config.toml
model = "segmentation model"
dataset = "Sentinel-2 satellite tiles (TerraMesh)"
crop_scale_min = 0.5
horizontal_flip = false
arch = "resmlp"
norm_position = "pre"
activation = "gelu"
moe = "expert_choice"
num_experts = 8
expert_mlp_ratio = 0.5
experts_per_token = 1
lr_schedule = "cosine"
warmup_steps = 190
adamw_weight_decay_other_params = 0.05
Rows from block 6 of a small segmentation model, named by matrix and row number. Rows with one number within an expert belong to one neuron, the router's apart. Each number is 128 + 24 x the weight over its row's rms, rounded and kept within 0 to 255. All counts start at 0. Numbers have three digits each. After the name is the row's rms in percent of the matrix's.
Before each expert's rows are labels from the 100 images, of 14976, where the router gives the expert most weight on average: "responds to" is what is common among them; "peak on" is the class under the peak. Only what is clearly more common there than usual is listed. The data: Sentinel-2 satellite tiles (TerraMesh). In brackets: how many of the 100, against the usual share in percent.
# router: router (model.blocks.6.mlp.router.weight, 8x192, trained with AdamW), inputs 0-191
# up: expert up (model.blocks.6.mlp.up, 8x96x192), inputs 0-191
# down: expert down (model.blocks.6.mlp.down, 8x192x96, transposed), outputs 0-191

# expert 7
responds to: main land cover: water (30 vs 11.2)
peak on: water (29 vs 10.8)
router.7 108:166115160176168098152112106109136139133127126079110098113133140127135094125097148101135085145130128088110150128145116100124136117089160090132137132128133107180113096157109106129135141149152128128148074138133116144113129142144112121130169106131123113081113131133128155123087147153152151153109151085070105100142089178169096100130129147164150107173174143097107146098127097138137119149141142098133158187129124112095129113135110119146121159116133149148156138101120137127106135087111067155171154108122121120152160112121125164087105138117069129135142112135121133121086121119122159156
up.0 111:124134111098106149077127112137121151162118145150110153138100116169098147155164104109107191194125098113121158159111096138125111129119102131115156139131136100127129133170109122148118129109126139099102133150094145084122135161124142118144146154128155165143124135156141137133161141135126127134125117118127158156111083095122156106127131148128130141167153118118096155148092102153100151080128087099163130168132077076109160164171110145091116139076112169131111129136089159112108121115137131111111150126088115147161099121157109100146140162117132103092140122083087155131122157130105173115
down.0 112:141102149132113125091098153134142157140118107097127111079134152108084122157127150175105164150158110120145136144117117106122097104135147087148107119172122171150161080112122092094130124140140124141157132147154071112141161144138121116116126130138125129156134143118114101153164111072102083130127156142119139174139129194143168153109135114132125170153127091136130108118134153160119123121117130115089146142126094114154136150170085122115075117130118136106110091108120135141127134171114107179104130144121162088106130111171156134125163138164133135137150147116102145107130058099118122096
up.1 097:102088131130109154122128122169139082144150109139091100165158123134105101107132135175131127148161150095142106134113118111118106124154170142064127167155144151079099098129146128147114150118140101141114133084148090108174096145153153099096087165159153167136084154120153104106127137114154111141133128132135139098121115138077122107130108115140116129116141111184129142155130098109134144100123128142125149137145109136141110125124141120081088113111097151118161109142170143130133090162146166142130168085138173114131142116147152136095132132127076108091110132107120146145139117145133173190
down.1 102:160165151090126126137124160107110132158127085130120193129100137142123099132108098122157115082133160146102143182098128159099112093132101097174079165142113116118169110176132115202148111096130154118140172125089125143099103170133115144155113119114149106092144094126119139115111124110124094106099123114113084103179140149132091102176151132135095132144137129111153101156112143118121128144107139109100098133137137145154152158106113108098095139160141174150112144109099122093168149134149131128126123135106145170141143147101149120094133154126118148102143113122128118121150169138131101116
up.2 097:114118121184125138125085152184112139117126125126124133090086106159116091128098118153124146119210146147147103138159118116119137127111142130108146148080158122097172101125124153164127159113137135100139178098111136155133140150153112098155130088146145154154156128149097120141109103099125114112142107151123144165126111168117117139116156119166152106136099106113144116143116123125096072117104157110074120225121131116123119118140114106171115111164145162120118115139101135125151118086106135156138158116109127159118094121119081104158162124134136152141122096123118125105153110122132097111
down.2 101:160165181099130112097087143141142133147135119094133144128153155116134088100135108104108110109137142138170162136153110118156157083121106144115157144154131121096137084102108189100108137135109097136134086136117130121123115108157134118153121144110112170158167098138137113154142159129102104123134119097122172127166134084106133157120112110179104132138146144151131154093107137122128139092111083116152138202132107138120082116139105110167140093138157144128133168137130096131142126144147116122126119116150084139093152127173134104077142122101079076158119142165149110105134149138142110131
up.3 103:130063092161132080133127118134091118185145126108169123096130164091068123140120135126113125140106129120171176135130068132116126102093121137095141109143117166159133154173151129180129095143147099128145155140122151113111124112125120145149142142114142158134161114088113108139112103111142144129117124148115121137121108116096073140143149128157161155160129109101172095111110117138117126113109150166140130102132127158153091131146107143124119132129155155129150105128096148129126063141083085134159112161096113132140148129149129167086111154138127136147139108186133117103139110117151133075
down.3 097:155157149084145173125150118088115133096143132145097130094116163090158121100186106131112146115119148166108106118151119158142120180158123153138134146109124086093112152163109153081146150149126110148083163155136136142107105109140123147117136111122121137112171134134115134130163119115158154110134140085109153138101131109128053132115128167124133153080138137144137093145123121136147132134127127130190132102153118110117094105145106140098081180130060110099111147112150125128179131122083113125141123113134136140132094128153152126121069119159116110121109136146163143117159143123142091121
up.4 095:156142145127139132141128153097133165117101154136150130100154122121142177077178136157115140142165116134149118071131159121154142128105109167137095155099124142141124113158120131131107122155082132146155114154109121138184135134117087095113155149098094139120180142173136134143144086106135125131108126151103124120102152156118153138114137169098117169100125131056130136104133130130140114113129109120129107117084139102165114103161090145137127095141124159137122147125115135144095118127114088106113100128116130079071133134072105163118155155138130134201123151113131115113090112150167120115
down.4 097:148121151148108104140114089148124136123098153151134124137157162114156137134102151151129093087078136128141142084161143112118166080138113089148173072142097133130129120125107120112098144123085108113153149104137136081144099122112121099147137140112128116159196137150133124135142103129128121116080156102129158092149119105105154130135140108162136098123140132114166073170086162145128138172160164151107170107140140158105118135120115135180126135142158142121142176124129100142146108125100091098120113138155147084119146145088150133115143114136130079118149103135130139156073104141155142116
up.5 099:117121136132100093153125123088114130145123131175140142141104111112141139157118147117144134116156177133133121130099140158144084123088106081170071114102121111106131104134156154129094128128147129142113085146131119135140110048164108151106111152155091080084110143159114139150120121079133129132126098125144095146120133159159087147176124074105135139092112132123138149128155126113151170148081104125096127155151118152135121100123158175120173164147149158122124128161158152110153108130103171140129155124144136122111134122156143074138135124122103132115136128114129096134093133140182160146
down.5 102:119121131190099082133123153083099158139123132114138150153165148144152118167093052170162134153137114092140163112102128146146152096116136114120137104132087185126136112159151130162160128090099156155128121140127143129135144122101119118122103150119103080126116121111115140140136123114120097130142130135175117136120148166093084133177100102066146155129136117148118114176115107099119089139114113100145172171138116163134128118117132128118110129110148121115110180140123109105123159132128159111129120121081108117111131111125143126067181124140165116146142116109134096169147146125112141109
up.6 100:138104102057136153098093166144128097106140134114121139129117153139143132127163098136157167088118117145126107139113127143130132169118110099145189118103147133127113142123122145123106164151170139102122200117150094132105169142116114116161125098153146129101117150145123110118181141113088154173152128085113164114105157105128118114124089131123130141168149114147123146112109141112131110124124147118150174108125129140150146149146125129086148083067139124086123177147105116086129154083075144094133089130122113105157138129116114130119168150143141125126129149156104107115142118111139071149
down.6 094:115142160155117113131115119150118147130137148145099151101140157100104147111072173099123111136144128114109115169104140141141129050112129142144120106114119089119085149089129121110179115123134142188162063152120107155113153101149141160120151133140062107169169095125151154112125088119115121139171136115094115136095106169104138132097152145122146158195136117107098121145151137152104130111153098081120109116134133113139110121127163117123111177139119140089137115139093166176126123134130144117156111151109123124132125096124163145123142121157127137135106120128166151140133084120114112144
up.7 094:087134121144134147152139118156157100136135092144125126138144109138164114141130103154149150060111123150136115123115067158097138134162126192121145106102129120118086176105096138093125143090086134144132160094136112106135114176120131093163124086157094134131145149128165113108174146140125139088108122158128115061137113162091139146109135143083132158133141117145143108145129107107157114186163134128171127117139121148138158131110133153110113143162127124132139149148135111105088151114155136135108131102103118088134094156174140099119127103128160169095123116097097128159152130128108093122
down.7 099:116127146161129159154107113109113103134133141116118190157111140118137123110099176089115128133128146064134174155128125116130133172120175144126108133122115128141104167162112103114103128130144128130121141137072151109154144099126105128121141108109128142101125170108143126184125092130131154125131163141114143101082125129107135121137136143135165099116157130093133058137120159087163129149129107121113102099151112153158092123151125104154073147161128096097110136088107127148131186133115093165121129141134165131131095110126146167079134130096143158109106117096148160138106155099103172135

# expert 3
responds to: water (81 vs 40.5); main land cover: water (76 vs 11.2)
peak on: water (78 vs 10.8)
router.3 089:089103119154113178107111117153128114147134135142109165097116137174079105156126111118122149149073129129130114139137134142132144102099140110155103116118113147166148179119099125170137157160126110086085143138166137102120164121108070084121089136123132086108167114187135142142138158125110094126165141087145140120105104140171185139123128160099144166151123103146138134135098132150155190104131126096157133162133094095127142114138128163138142114140105136103098158098122122119126153130111118115115128078132145143116117128103151098093134115098164120137128149125133127114074131135147091116
up.0 124:142116124129114135154123135129166094168098135142132166109050122133111132146121120162143129127169111129121129155152094129101104117116106131133137102148123111205142136057133145121098154128142127141156108121098185143124127102171111125193138117152156121108109085132089150095068135109098121126111150111093117129128129110153098108139119106128144104135122123105141125117146144155131128096126123169109174103118124174140125148127127149176128166118134146142097150125125111117117125084098119120101161113129125101127192141124152091134136139124145136126193141179119116082116106138108119147
down.0 119:116135113117115105122114119117129160166119134103118134083117115170141086135135116151115133148192116150106162140144147099130169122106148102117107115138092120135097114172140147136107135096131144125116119098166119130134133119120096147095160153116130125116139126122120092098128136150169130110110123158120116139142121191135125077104149131194099156160105137111149122168097131122117089103115137082106165152135132053141109162159124106150091112112144150091129144090132177148139169075109135137151114095138149163146114111101134108163125123117117099165135121136105159082163168133146137149
up.1 107:110140151115114094138131113165147133158149091110152110141151135102097137136194252115129117114099115106089144145114142108176124136161108114127107135104113133079158198119156163095130174141166109115109129143143106131138119115121153159148119119152110093104069125117133093109101132125144114090129133155131100138138106138105107134133145136178118133141137136110163112132109107128151171116156095169146113106149137123098117112141108135126119103168126121139171125123144136140158110078109124128125138099116127140099135112110120157109128105123116094124127114125151108146113152093124176139
down.1 114:115126119141111124162126116101103120121118090147131149139110148121142130140125127094179086103170091065114150143105102120073151123140094137116153131118135141111152101118172130069178170165110102119193136119112109138160095105142143120162105122145112135082151097141121144139146093117105169143160138104139135098122138142149145141118110107112098155112119127150142165103136108123136130125076124160157112113143138111130115138172114108096153119124117083118098114133132108133138139134096097127111145176093089143136167150124149097148141129150154091152155170153149100132116119128150180171
up.2 093:142145168108119175152147100131123106150127102161121105094121147127136126138108121185114138139144087152107175130118143096169121105110141119126193118149128098096148134085144092119129139135113136078154148118147153128101110106152182149111117122130119102130140131111072151147124174074098162076105126120165178131122094128137130167153136094118122094135117129149133161115119112140170131181148137143150113092116131118123073135112119096173102104160119132097104119095144130174141133123160113116125158105146147109124115154139137110128136103161117088125102132151141129132133157077133105142
down.2 098:132131179154138147114111139156130151126130122142129141149117143116134120101143075191096086101157133063121130138141118119094145193120111140121146179127086171123116080152143135145111124120119119107149110073129145114182090158128082126096098128110136140120108151121120163155106152170155119125128115146114156138153126116084136132128150106125100154141111118131093144115154158107131145114145139108120111143102129161138131118124104077141128096155103155177107126147131100118105188089142150158098120110139144122128159138103103124143077097154129107090122134127094134123110110169153160138
up.3 115:152140132163115141067133117087157133137158171143148101133127097129095130180124154136162158097124080140105114114075129147138136127178100123109120143094147104111114093137113157115110127162117149147121133135115115122129144189084153092134119120136092113158097126154133119148139129120110102155115092138147117112123127087122107144172127099113130193156132139134162150118112139103128144114137144106095148170138129154104100138142170156140072119112150162117124088115124112151167085089119098153130122129103125068120135167141107126100183145137146153109130156118124162146118134117121088121
down.3 108:118112141128104124110138107086115123135124120142094131105078153085137087141084180162163126107126100146154120162146085080120148130097133163124116152169139106118123134157127139113112127108135095198100147157114142126152156097119154097143124065133116164146122113087151100151171148149134104118122139128120153134144130180102112119133126082158151128132151123071111114140151130079108133099107152156119111112112114151113118125166150109161124133099121112103128092133137165137087131175156143148129124129138091175132108099169116130161117115187135127163149116142128132132129103105139139130
up.4 098:166085168167100122155132142109115109101132166117147146136150144117142125129096088107152121116136151134168170120117170122126145116135115098107112121126136132153147114128135117160121096105111159172128104154107129135144110136108141139147104145150077138098129108036129130157088152116138153124137163138143104135146106133141140104131136076082156123085100146118131115120120091123102104152148135129151142149080163166105133116137132107105162126176099117088129166111136156144109155131124197138128123158119142114084116117121143115165090095089136160151110128162114097131157121137132073132
down.4 102:089151118152136118111175129134115096144128093151115149103155135155108117111119143151140164110148144138128112130108114170153148103106124125152129152161144121157114090105096166097108120133122170135148140110111101127087167118151159099154127163157115113133090108164159083090139109154131156177108154145060172123148123109132172153129105161141147156100122118086110165095157131135177111114099140149093115138135130120103141118137153132126112166106118132107139129110132079136134163167119112135099095129116139183130138107143129157128085094124118133078097147144092107112148094138132121087
up.5 103:135120151147126130090134092074154120134170127134148111120150108139150165124128095148109136139131137108125133138120066115119145137125128163108095161145139143132087147118114062126114130139151109125135143141093121116098123147139161093077120142112138191113126088072105155148151134133133127059156113124112153169178124132085152156141147120140137082078142128109108134116093151133113119086123120120122105100130179094136121180119107111136137126102110121143128083133082141139154122165125128124164102159139132164159119141142137170135162141127152082136115148143116150170145119135127096151
down.5 094:147100090098105116121126128100143102131134133159134127098103132148161089129101123082146133142152130159140138150161100133131136165110117113113130083113103091144097105077117104150143123104116125177108165103166166082130125084145115087145068128133181127124096095096161125157066119127128136127161118118144142108150108118165150138094146113142147112107128144154092136118164184121127113135121133112130147182124172120138126124110125125118121136124128121119135124125140142137125194153170150103088143129165132170119136123151158102104155114146172124143116123149169125132078096114131154103
up.6 110:112152149157101133138106140094112100143123104120127155137095104139057137149116144143143151114108141163158081123129128156110170129136147145146111153123155105137095156144177157144128139156144108162106090186126134143115123152193095130181111138161124142139098124051095118145157121129127159144125133133084096138149128147133147135109126098114142144115122101136142138147122116144122170132139155126153136062124105095126109144153118092092142109118115110125121122126092114112137137092096123150158120152108099144155108121170107153083084134139108146116152110137164137157087071140124135122
down.6 110:126124060083149147112128098156091126157117090142143136136120118102162136106173086120091131135128131176108107129102146174138185136127108131148133113114116145128122156145163081114146120110126163081120145139135123148127122076101156131114151181113140128097163146142144143126122077106093126118123127123119095150067144116139122140166134178114106141091109117112117121136115107174114099122118159148166131128194136138090116109117132134128100176138108105134141126126124125133125095173119130101115118193132171136131118133148113130110096164080124142152141121147166133138136161129113134107
up.7 096:152141159115165172119122105154112129089114110124156128118130070104129134103105126130130158112136167170177111069136103092156157140116175145126134162109120121112125124144127143132154132170149127113135062123169137154108113117126111119136150104153113163131157122076179121108142109101159129119095125128148109137132174147152127124117165131097118128119146082140135147121149149165104102139130140149146071148093100106138092107145111128098101125124170128154105090120116138154129093150088119104108172169133145089126106151131127169103093166111091111112135111144137155113120120155161128101
down.7 109:128127131105135101134127091139079114152105115124135119123204124136131142128112126155117120144156144148142074097134168150121118118138130131119160129148159167117121144112131101155136156106139155141120164124103147140111112086138127146124124113139096131128142152129123176124114094170152112149094129117093171107061160091155087162111094134144142151103116175121136142138126120110173160152117132111118074162135138133148142120127133135079178123129151157141169126099128107129123120127142131134102127150106101114164107117137132166072080122128135127103099130126147096200088082107122100103

# expert 4
responds to: main land cover: trees (49 vs 19.6)
peak on: trees (50 vs 20)
router.4 097:106177143156136104118129141175143121112150131149120127133149120098103163139153113101082127153116157142117155109087156127095096139145075161145152186096160104099133132143121152129078144100112119157104172120087117113149112169158142125146080157088147106081147115123138114104151160175151110102118078105142104117154127141117090139137116122148097086102142123142105102160155115121109126094161145106167129110129092117132131131095118151122099097128095131135149164137162114115150147139200118124109108109119156143172109143114138128109120139106141137087125161109134138138122153103126110123
up.0 090:088103091120110179190152121108133121138128117108102128159142142156144100145159135104124118145156138126137165134134122099134094117185117133166135153142100136115124156141060113141137162116164126125138125148120094092124136111101109184107155127154157110108139148096136147116102101086164130132148124162119120154154114118086118158103089145097159116112148122109156115123116129121108148055156120100122106117164120151116133158116123097097108160142125097102150184139109115108125092108146138112154168139154084163104165132088157091112129126133135125138106146108114133087126120159150156142
down.0 085:143130086140146124133134129071116187140097131163114181112146121097131130142104114145127157124109139112150163125141155149125136069137157109130147132124119131129131106136148113124093127129119100103136139136127144162104110092118112155155129100158184158138074117147128122150144125114126101152132138115151145119117139072146128129137144104103135085129134149161161152137111144085136132122116128102132130124149132162122119134130133113075164128167109105193156132142067096139138188138135071119096121123117101155148124144118086149126110148149103129101174110073123137171155135078122126081
up.1 099:194121162122141175139127134136113132102139130146143100120144176120123141137150149091141110082121145074140116172177159076135135121097137096124130109130160096097139100127096131132104158118167124102151124146112122172148158102091135126144117104101138134104112130107098063137147160139108152132115157143112116107165131146120175087157095123128130178097154091116111093139142121129095121115159169112118121129099093112136125099166111101131156130113124142098156126113113118095164112126090153108126137114119134176120108119162122156137155142117159127128128112115115138101169165079164146143
down.1 111:089103078149126113132139143148154100122146103079130134113088126130162167100127143171156117136164125171129157125142131130110085107135143141146108150166093121187105142174132098128108125120138116124133158129125124110131156112099079100130155139135134122113146146181106128131093099090126177118119123148113161124111091138171152113133122102164136118165122111099150164099128121155102140095090099053116152149104123098117130121151146148161109120150101110087118119158115174134125116156082122164130103148145158129163144109111151128124141145121105161112152121138111129146108109115065128147
up.2 097:095067094143139082175105167147147157117124133114135088131102138136099119099164140133137163164111148074148147132086093133083117095097128128104133118145167134105128116137111156128150130144126130110125069157120123161113127128169128104097154124107130174117093112156136168163127103183144131160139137089136166098158127132153168090108127112123147168098160095070131152182120110120095175133095122093108143095095132147080142122140145134161127134141093117140128132125164137095137125107126119118139122115130130141143137098131164157125144121103114126128136131135159120133140095120151158124
down.2 092:116110118173101107112147122103103131130129079097150137087117122121124152125134103116171132119166162143118121131100155137134122116145130105103069121126096107161136174117155128116098129114150136151122158102115131081096143164083089118167139104127148132119137172110102136137173124093108127152112123130136056135139055129177146122168206155143166111146159115145159121128108137109155134125135125144072140129098125150125151135137168126114139116129132181095156135127140102109142135127145125175135129114114161121105126120151112119159150167105100115091142092119122122117096136122126155117
up.3 087:145109120134141144143152153098144120122121111121077125123150153130156153121123131118158157147186083109151163141126126125123081097147165169139160127134112128112131100097136090101133112069138135172107133144105092084112114142153140139087104154182126107123077108116127102107163126101121160126158147140124106104142111168185105138152136141139131118153094149107155119122159143091134116154107056120115142134140123090119163130137102104147098107106170157150106128109172162144131179128147127145084135147126125145122132097128121121092145129121145129161127134116108096108123139127091182154
down.3 095:119152078109118132131144091112066111080143198109146099116138144073093121123132117120116143122163136100167150126132140115129123148120140128094118112106138109145146081090139176170107145080145102102160099125127097134112143138147141146131112138137118125138079137144144169093141128112123166104138145115118116087132098153114139147151090146143101125162142128114128101109079145166148126138132145141123160143130118098136096143130091121170128151113140102153145187104139074163140138124107129098127153154128123108124119194117146122123119125148141163137141133148169115104148139138178075142
up.4 100:164153108139118142192134160094139131123134154122107158140131123108109142152124090168098129120113139121097101107177126096138110106148137156117128096118143112115145162113152110086162142149140133117093156141139119141120164161121149124134161127113119159160103135156106125151128096088131121130160161138117122094143101148120085147124134097117124097151162125073170120105123085144161126123110130153104145153114143112103131131141124149167116108102154150112098083120133138132143128148183103128097150092124111130107173107103157165084181121133116090112136139145137103114149162087045121144
down.4 092:152115124149105084150122106135151137116129097163126108136140107087123122076149135105119101147123141133136129149140063125170152133175113139139105164096102128123128139123145124151084152167124103166116138147101133107146101118146107143108118099121091137164143116122050139139116151149116105105152117130089140118160107111094158139174135098121107148132112141115123154134138195146116128119063092116136128137150153092149141152134111166117094128160101147100120097076137147099153127123145133135146120169126127121163104151154134149131133124105157119199133118138132114138114107106146107196
up.5 107:161100118117150089072150108156103167127134101112149141115081129146119119127124099115098116158126137048133104152115130115112160111119140125132138145128138117134135160128149083138137077131118123104115050167147162134133146132087109121144127126100107095165196098156139121125138151141157095107141112132111132129147109151133149158120136126107142163145149143136107157137114138135164141157101142118134172147121119139102139154089127124136148133152108138093133132174109173141124090138107105167150122129103112109121060135164119145094107091104148138159082134088149125151131123102127171135
down.5 093:109076105099130122108111155176095146171117109137099128140100121183146094120143159133117138166153075124109157110103123088122110114097133068163151109135097119120112138156136119124163146148117079143131165151151109122146121165185142111107109179123105097118145151082121130097126137129095159115135122146120129128160139180151146148139121166107109089126091108116160120158117108119101128132120161181107148132114147109091167172148120117158126118113140123116126132127148173163134146130158121117139140090127118170130121118088122089116128154087120130109149177134123140094122126118144114098
up.6 116:172145118097130135132081103160126111119127153138123090164141166133134145131123111107105119103160135114119117140139195135132108120137115136118094098111136146125122174141085110110153154086159144091133117130143114126141117161110137113163100147084108167083091143126153117153152115116131137131096104139135108102141164105104119107125123130123157112145130165154144075095113108135124108069115177165138156106120175170126145173138130155081098135119120125090122129155137118100148105100137110117179082152139100127146153139159160124157109145167116120108119130115123121178133150097118141070
down.6 116:153128118086121138127107122140163112142111140170137155152111129077119139115108156148136107125097184124114098165183079107120143136101124108108140149098172097148117132112123173107152122138133113133100106111125134159144134119150083102156093084163145153134081117158143113142145143127129105134172140147097121133127134104137125131104126081135097161091077133077141124126127168104089155118117152066132194137124089108152083132153125126164127133121119153082115168115105124152131085153105126157121107125123106129175134119166162119127142140138126154167149116127116130135138117135115153145
up.7 104:153184182129089145118118159179109151088134100127160133120087127123127128139126124097108168123155109158127152145157093107133085161126133112111149129144147130120144145099126109130126174125120133138134156103122145140115132084134121131131086098101128126132082126090160130130115101112116127111152138105144148159109191137154150144155135152119128090082105116094138114115132132138084143093117166121111128086087126154135156117152168159130190119142133107111105148107119152159153146110137140151124133143113123126138125099060097108167143113173115136147079159142133083108169115132128118086
down.7 099:102122100117160123142171159072119112104158119091139116099134149095165174131094159104131088121039127108111087106134126144130132173129149142154117122122104092094140126089139139114130121121151131098142194133137112135145132098123182131145144090139120137098113156160136115099130152139107148108150136175166151097103138114154089115111164138148148160116148151140090135149166080141127143141088152115169146113093118112122150097110115107097146123148114112172166103128122121115104139108127114133147178138118157106105116099149090116123134123139157151135129114142145131134134177117106124132

# expert 0
responds to: crops (64 vs 38.9); built area (62 vs 37.5); main land cover: crops (49 vs 20.2)
peak on: crops (42 vs 17.5)
router.0 119:156078102170129085155116085112113129181087151087133139172118121126144136101148137133125126157147089145125111102115112143123143123133157143095129153185155133160098138171163076136150108153131133154129142168148143157102133116119127191117169163134112140142155102135116090178071102103136117164155154161068116150121086108106099147117157089125117110119148128121124119157122117106133149175126149119155154150115123155100133113117142108122142158140125106142129116114130142098088078151092131115133133103125141107141163138161125147112131106097149132116114095155113113110105133108132144145
up.0 088:097107150188100141129140105181116109107114148180064130133138105080158123144133135158129174102164122083155104117175131115115117131090127121116099124099119134154115150119141123113142130147123114113130121127115144131104146082116119105136124114142117132108114108142145142133075098112169125139102092152160139145144112168122128083126134087148147126088096161098121114130122171161153148099122152169090120125119118111146082128142105116143087149154132115122143130122147177081191099173142131127142150166136104113116148120146151092127134141150116124158157140084136139179098125126113133113
down.0 095:107162117164109142113168088128130110085138153123125114087099171109132186115131139155092171083139116135125147148138145101095065143093124154177142129183101114170160134199136110121092069137116163138133148121137114150159135138148130138161161093110111121143134163093105164142091094142125129117109110117090150116128118137122110113077096133139076121144140113117170140138148120141104148124152154101132123122130129154128103112128164169101153130117143116152115105099147106127172121091126132125116084137142117107120133156117130138124130119119121183135139145147121158097121134097105125121
up.1 102:121139140100146144097145181054143162128104129132136135144138154095121131089141176127114148106116088215113155122128130124140117124070128110136099130108156149080115109131154146094156099132135123167117136114122143130115108124146138185105146117138102149118080122135146111082112170165135113146117132127138160064151150129109108146123179100112140127146107181126104129095130132141142117137111095129128177116114107109125135130103101154083096069122127139144140186148124104114181145113137110100146101146146138123135114125163140157104129107138148139140123139158115119136116136141120126151
down.1 095:105120096128092110128090156144136137158129101142162161132148105151126120131167128132173116080141145120184132111091092144149109141119155102147116125143127181104073156164132124148089151117116123152140119124136143124136118142142132140133122126117109125134160132096135104118141131133120105147137118125105152160107151210132142087116113064110176149135153168110096138125140140095117095124164122143110122138152114090126109126149086125128113064092128147153150144151140121122144155134129145075156109140134185122136117089094149117127140126114124118136127135078124078181142121095150113083
up.2 084:132166139193145124111110148085105126103150134151098126153135074149164138154113174128144106074128111150149098121146111150096087136068095120121135114113105157120139087115110141118134156132142137128118115151148137117130099154113135123099110134111090116118126154135127112130119130151135151152052110140123088124156151143137109095130149136131118125162117132142111159117151165130098115160135110094119109129128136121142151084128124075161105115120138153149157128130091131108170088161119130112135094135111136152137126165098116145140114125211142173137085135177170119150130124125182111112
down.2 085:161137139122166148103106152168113099139125098121121136086126085093135140141100111146101144107158096115141155121141109117112130099139135119190128148107122098111105043099128114130139136091105142160141138148115156147118132154136148172125141145121148131103136157148125133105144139095158110121117115142139152126161122115092113120194137089136134121170158163138124119086141136149115071116134139112117135115151164137124081116142111113136128127129103120111147140133047149142138147163132096101123127119113103137114124148119194124184106138100181151134118119115067147120159145095117125145
up.3 098:121089117141113164108104150170148115110132110142108116110139150123168096159132101140119157115137125179088137105129146103123124129117146148114109104145152167141078122120123086122158151125111146114159135094150101156073123093143152095126119151106089163120104112147134170119104125121113084119072199103142162118139143132119150133105166147159131111160134155140144109123096121128134114103132128164152120128108141116079148097101123135075119132134103113124113166166149112108148114118138153144122180126141135091138172095126149090127108129145139155088146165178105137173130115099135092135
down.3 094:113148123105128118099137116097083140073112192170140145148122142157150113115157154153092155146152125133133138140082174132123146106105148114129133140136106148119128109101139142137109099101135109184142106120148109181118105085122116155139119127183100130113108117134108145088161155172117124115129117127148109177108128143136137150132124109150143145067148117136105138164144058162110130172159135155175156104125121142118143145159107151152110102149110080117138136077140145113120131096132148111136121117143114159120149079125130117141095130150091103104095141101097121086139114138150100121
up.4 103:113172180140126146149159149181150068153118133149146128107141124145110160120151153094142136126123130110115123145139141151137124123140115067128092161076141139128114190156100133144128170135132068106120136086087113109101133128146079125125139128085171150117144116161126128127121129127094129143132089124160109143102137088127127143154115104129153123135145145118116126100115140050128163120130150129099137128102113121156070157108101125155177101104128139151120106120114105112151148126145116103134141131151109112160086182148148164112130137133152064098102131125138149134129130119140160136
down.4 118:136123084132113125157105148160156121123120123147124100194161106159163120128095058122161175105076135087127155111097100124121120129118116124128141135115084089117131115122117167128126143138133110087164166077151148095095143170105151075154128141110169149115142095125168167144145142134114135146133129122162134137176144117097166122132125150124152086111130110138121144097117152088148109076141130153097120138108149187100151108091145132144084117104153137121153115114140128116112134134130116152133135135107115085163120162098139105119132124157138120148112098169139153106139125116135109147
up.5 113:093126140126101149163143157098114115112128117119152129147165116115175097129118117137128117110116141092126152112159087103128131133143125112124143127192133146069145139113162065120108147117121135169145123074109117135131148105133076147095144121133131129119180129128135115139131140130136132087126111108111154135149123148161144145165137146158129086119120148128140165100139156140157088143090132129148100103141079104123142152079151084135108152164144153154104120081107149084095130102153114127107123184106121143126112153173182090095170122085117147112147135159132135113107166123120140112
down.5 111:138092169182103156110140087138094121148160150151119100071114157147162148159129142124133107110130135165133118090180132123147175122113132108115167121118130123109150164149123141125135130141128089127128119124150104144112123126169124130165089096161140120120088093146119110111144162122123111099127133098106132153216125106096138132142162123115123126111104154153097096131130142114120118142095113116123120124116156138164125106097116134075126124121146167122117125109143104091164119150145099137123107111135123158162168160143152138087066130148119132185156130127126108124111105101100061146
up.6 095:165130128133117138143139133143122142122103096109123158120145125106135133110120095165121105133133120088137100139122155155145137139099163163091115130150113105117098076164130105109148130151099129086136113147119117136136119168104120151089134150177137120179090154072108129163161115103141121110147159131166150136132154148122150099119113153103138080111141100167124094082148177104117112115181087140090145090169173163142125121147123125150092113120169120126107115112152163120121088086131111138117099131129138082120130125113142177139153113163096138128127156141160166077116133142141148118
down.6 092:127124116124103135088152115117129155124131130121121122129116114082141148137155116146122142130109128084112146133115190091128155172111148153139121090142114104091161182161153132111116149157126086101140130111128132101150175117150109118163156126145094102184119131143108088119125154115169159157138136146110166109109128165123156125115120115089128123133133138138140084150147088124172172178126104192125083187116122122156167121126121111088093129145133100126109149159128153104112127154106117115128099128112124114137119077107115157094109114128140151148099156111081118145137083100110126156
up.7 094:114106109143106137127158102105118098130166153141091127087141088133098099154096100146150154112153087094137152121154177140091158155099144112141098138137140141146129122084081138094096112118144107157123123128101123084099119155140161111132109172133149079163094124136138133130144151114141116103120144107156190141175149095130158129149129122160165117186179170186128081135144122123149148134124137114117130131136100133093148127092125142156119114132122133103117164154145137143127096065123154162078137114143113130129101166140110111160118127162132121112111122102132122123120108109115138104
down.7 107:089078097100114101110132087117151099135144127121170144125126118132135136147182103133096148120144111158129155137174131123111131123151125060133133154138151096115118130100171131146161083098097127162121120102136123118145133117080106097144128117121107147133131112102162091126126208111107158160136123130165134146110180120102157150116137138140134080112127141141170072151130103092149133131138155142137172133123080092116132122075154123141127145117122113105095102167109138162143140121130105096127128103116142154181148129141103126132145118143200129095152134121136132145144135143116114109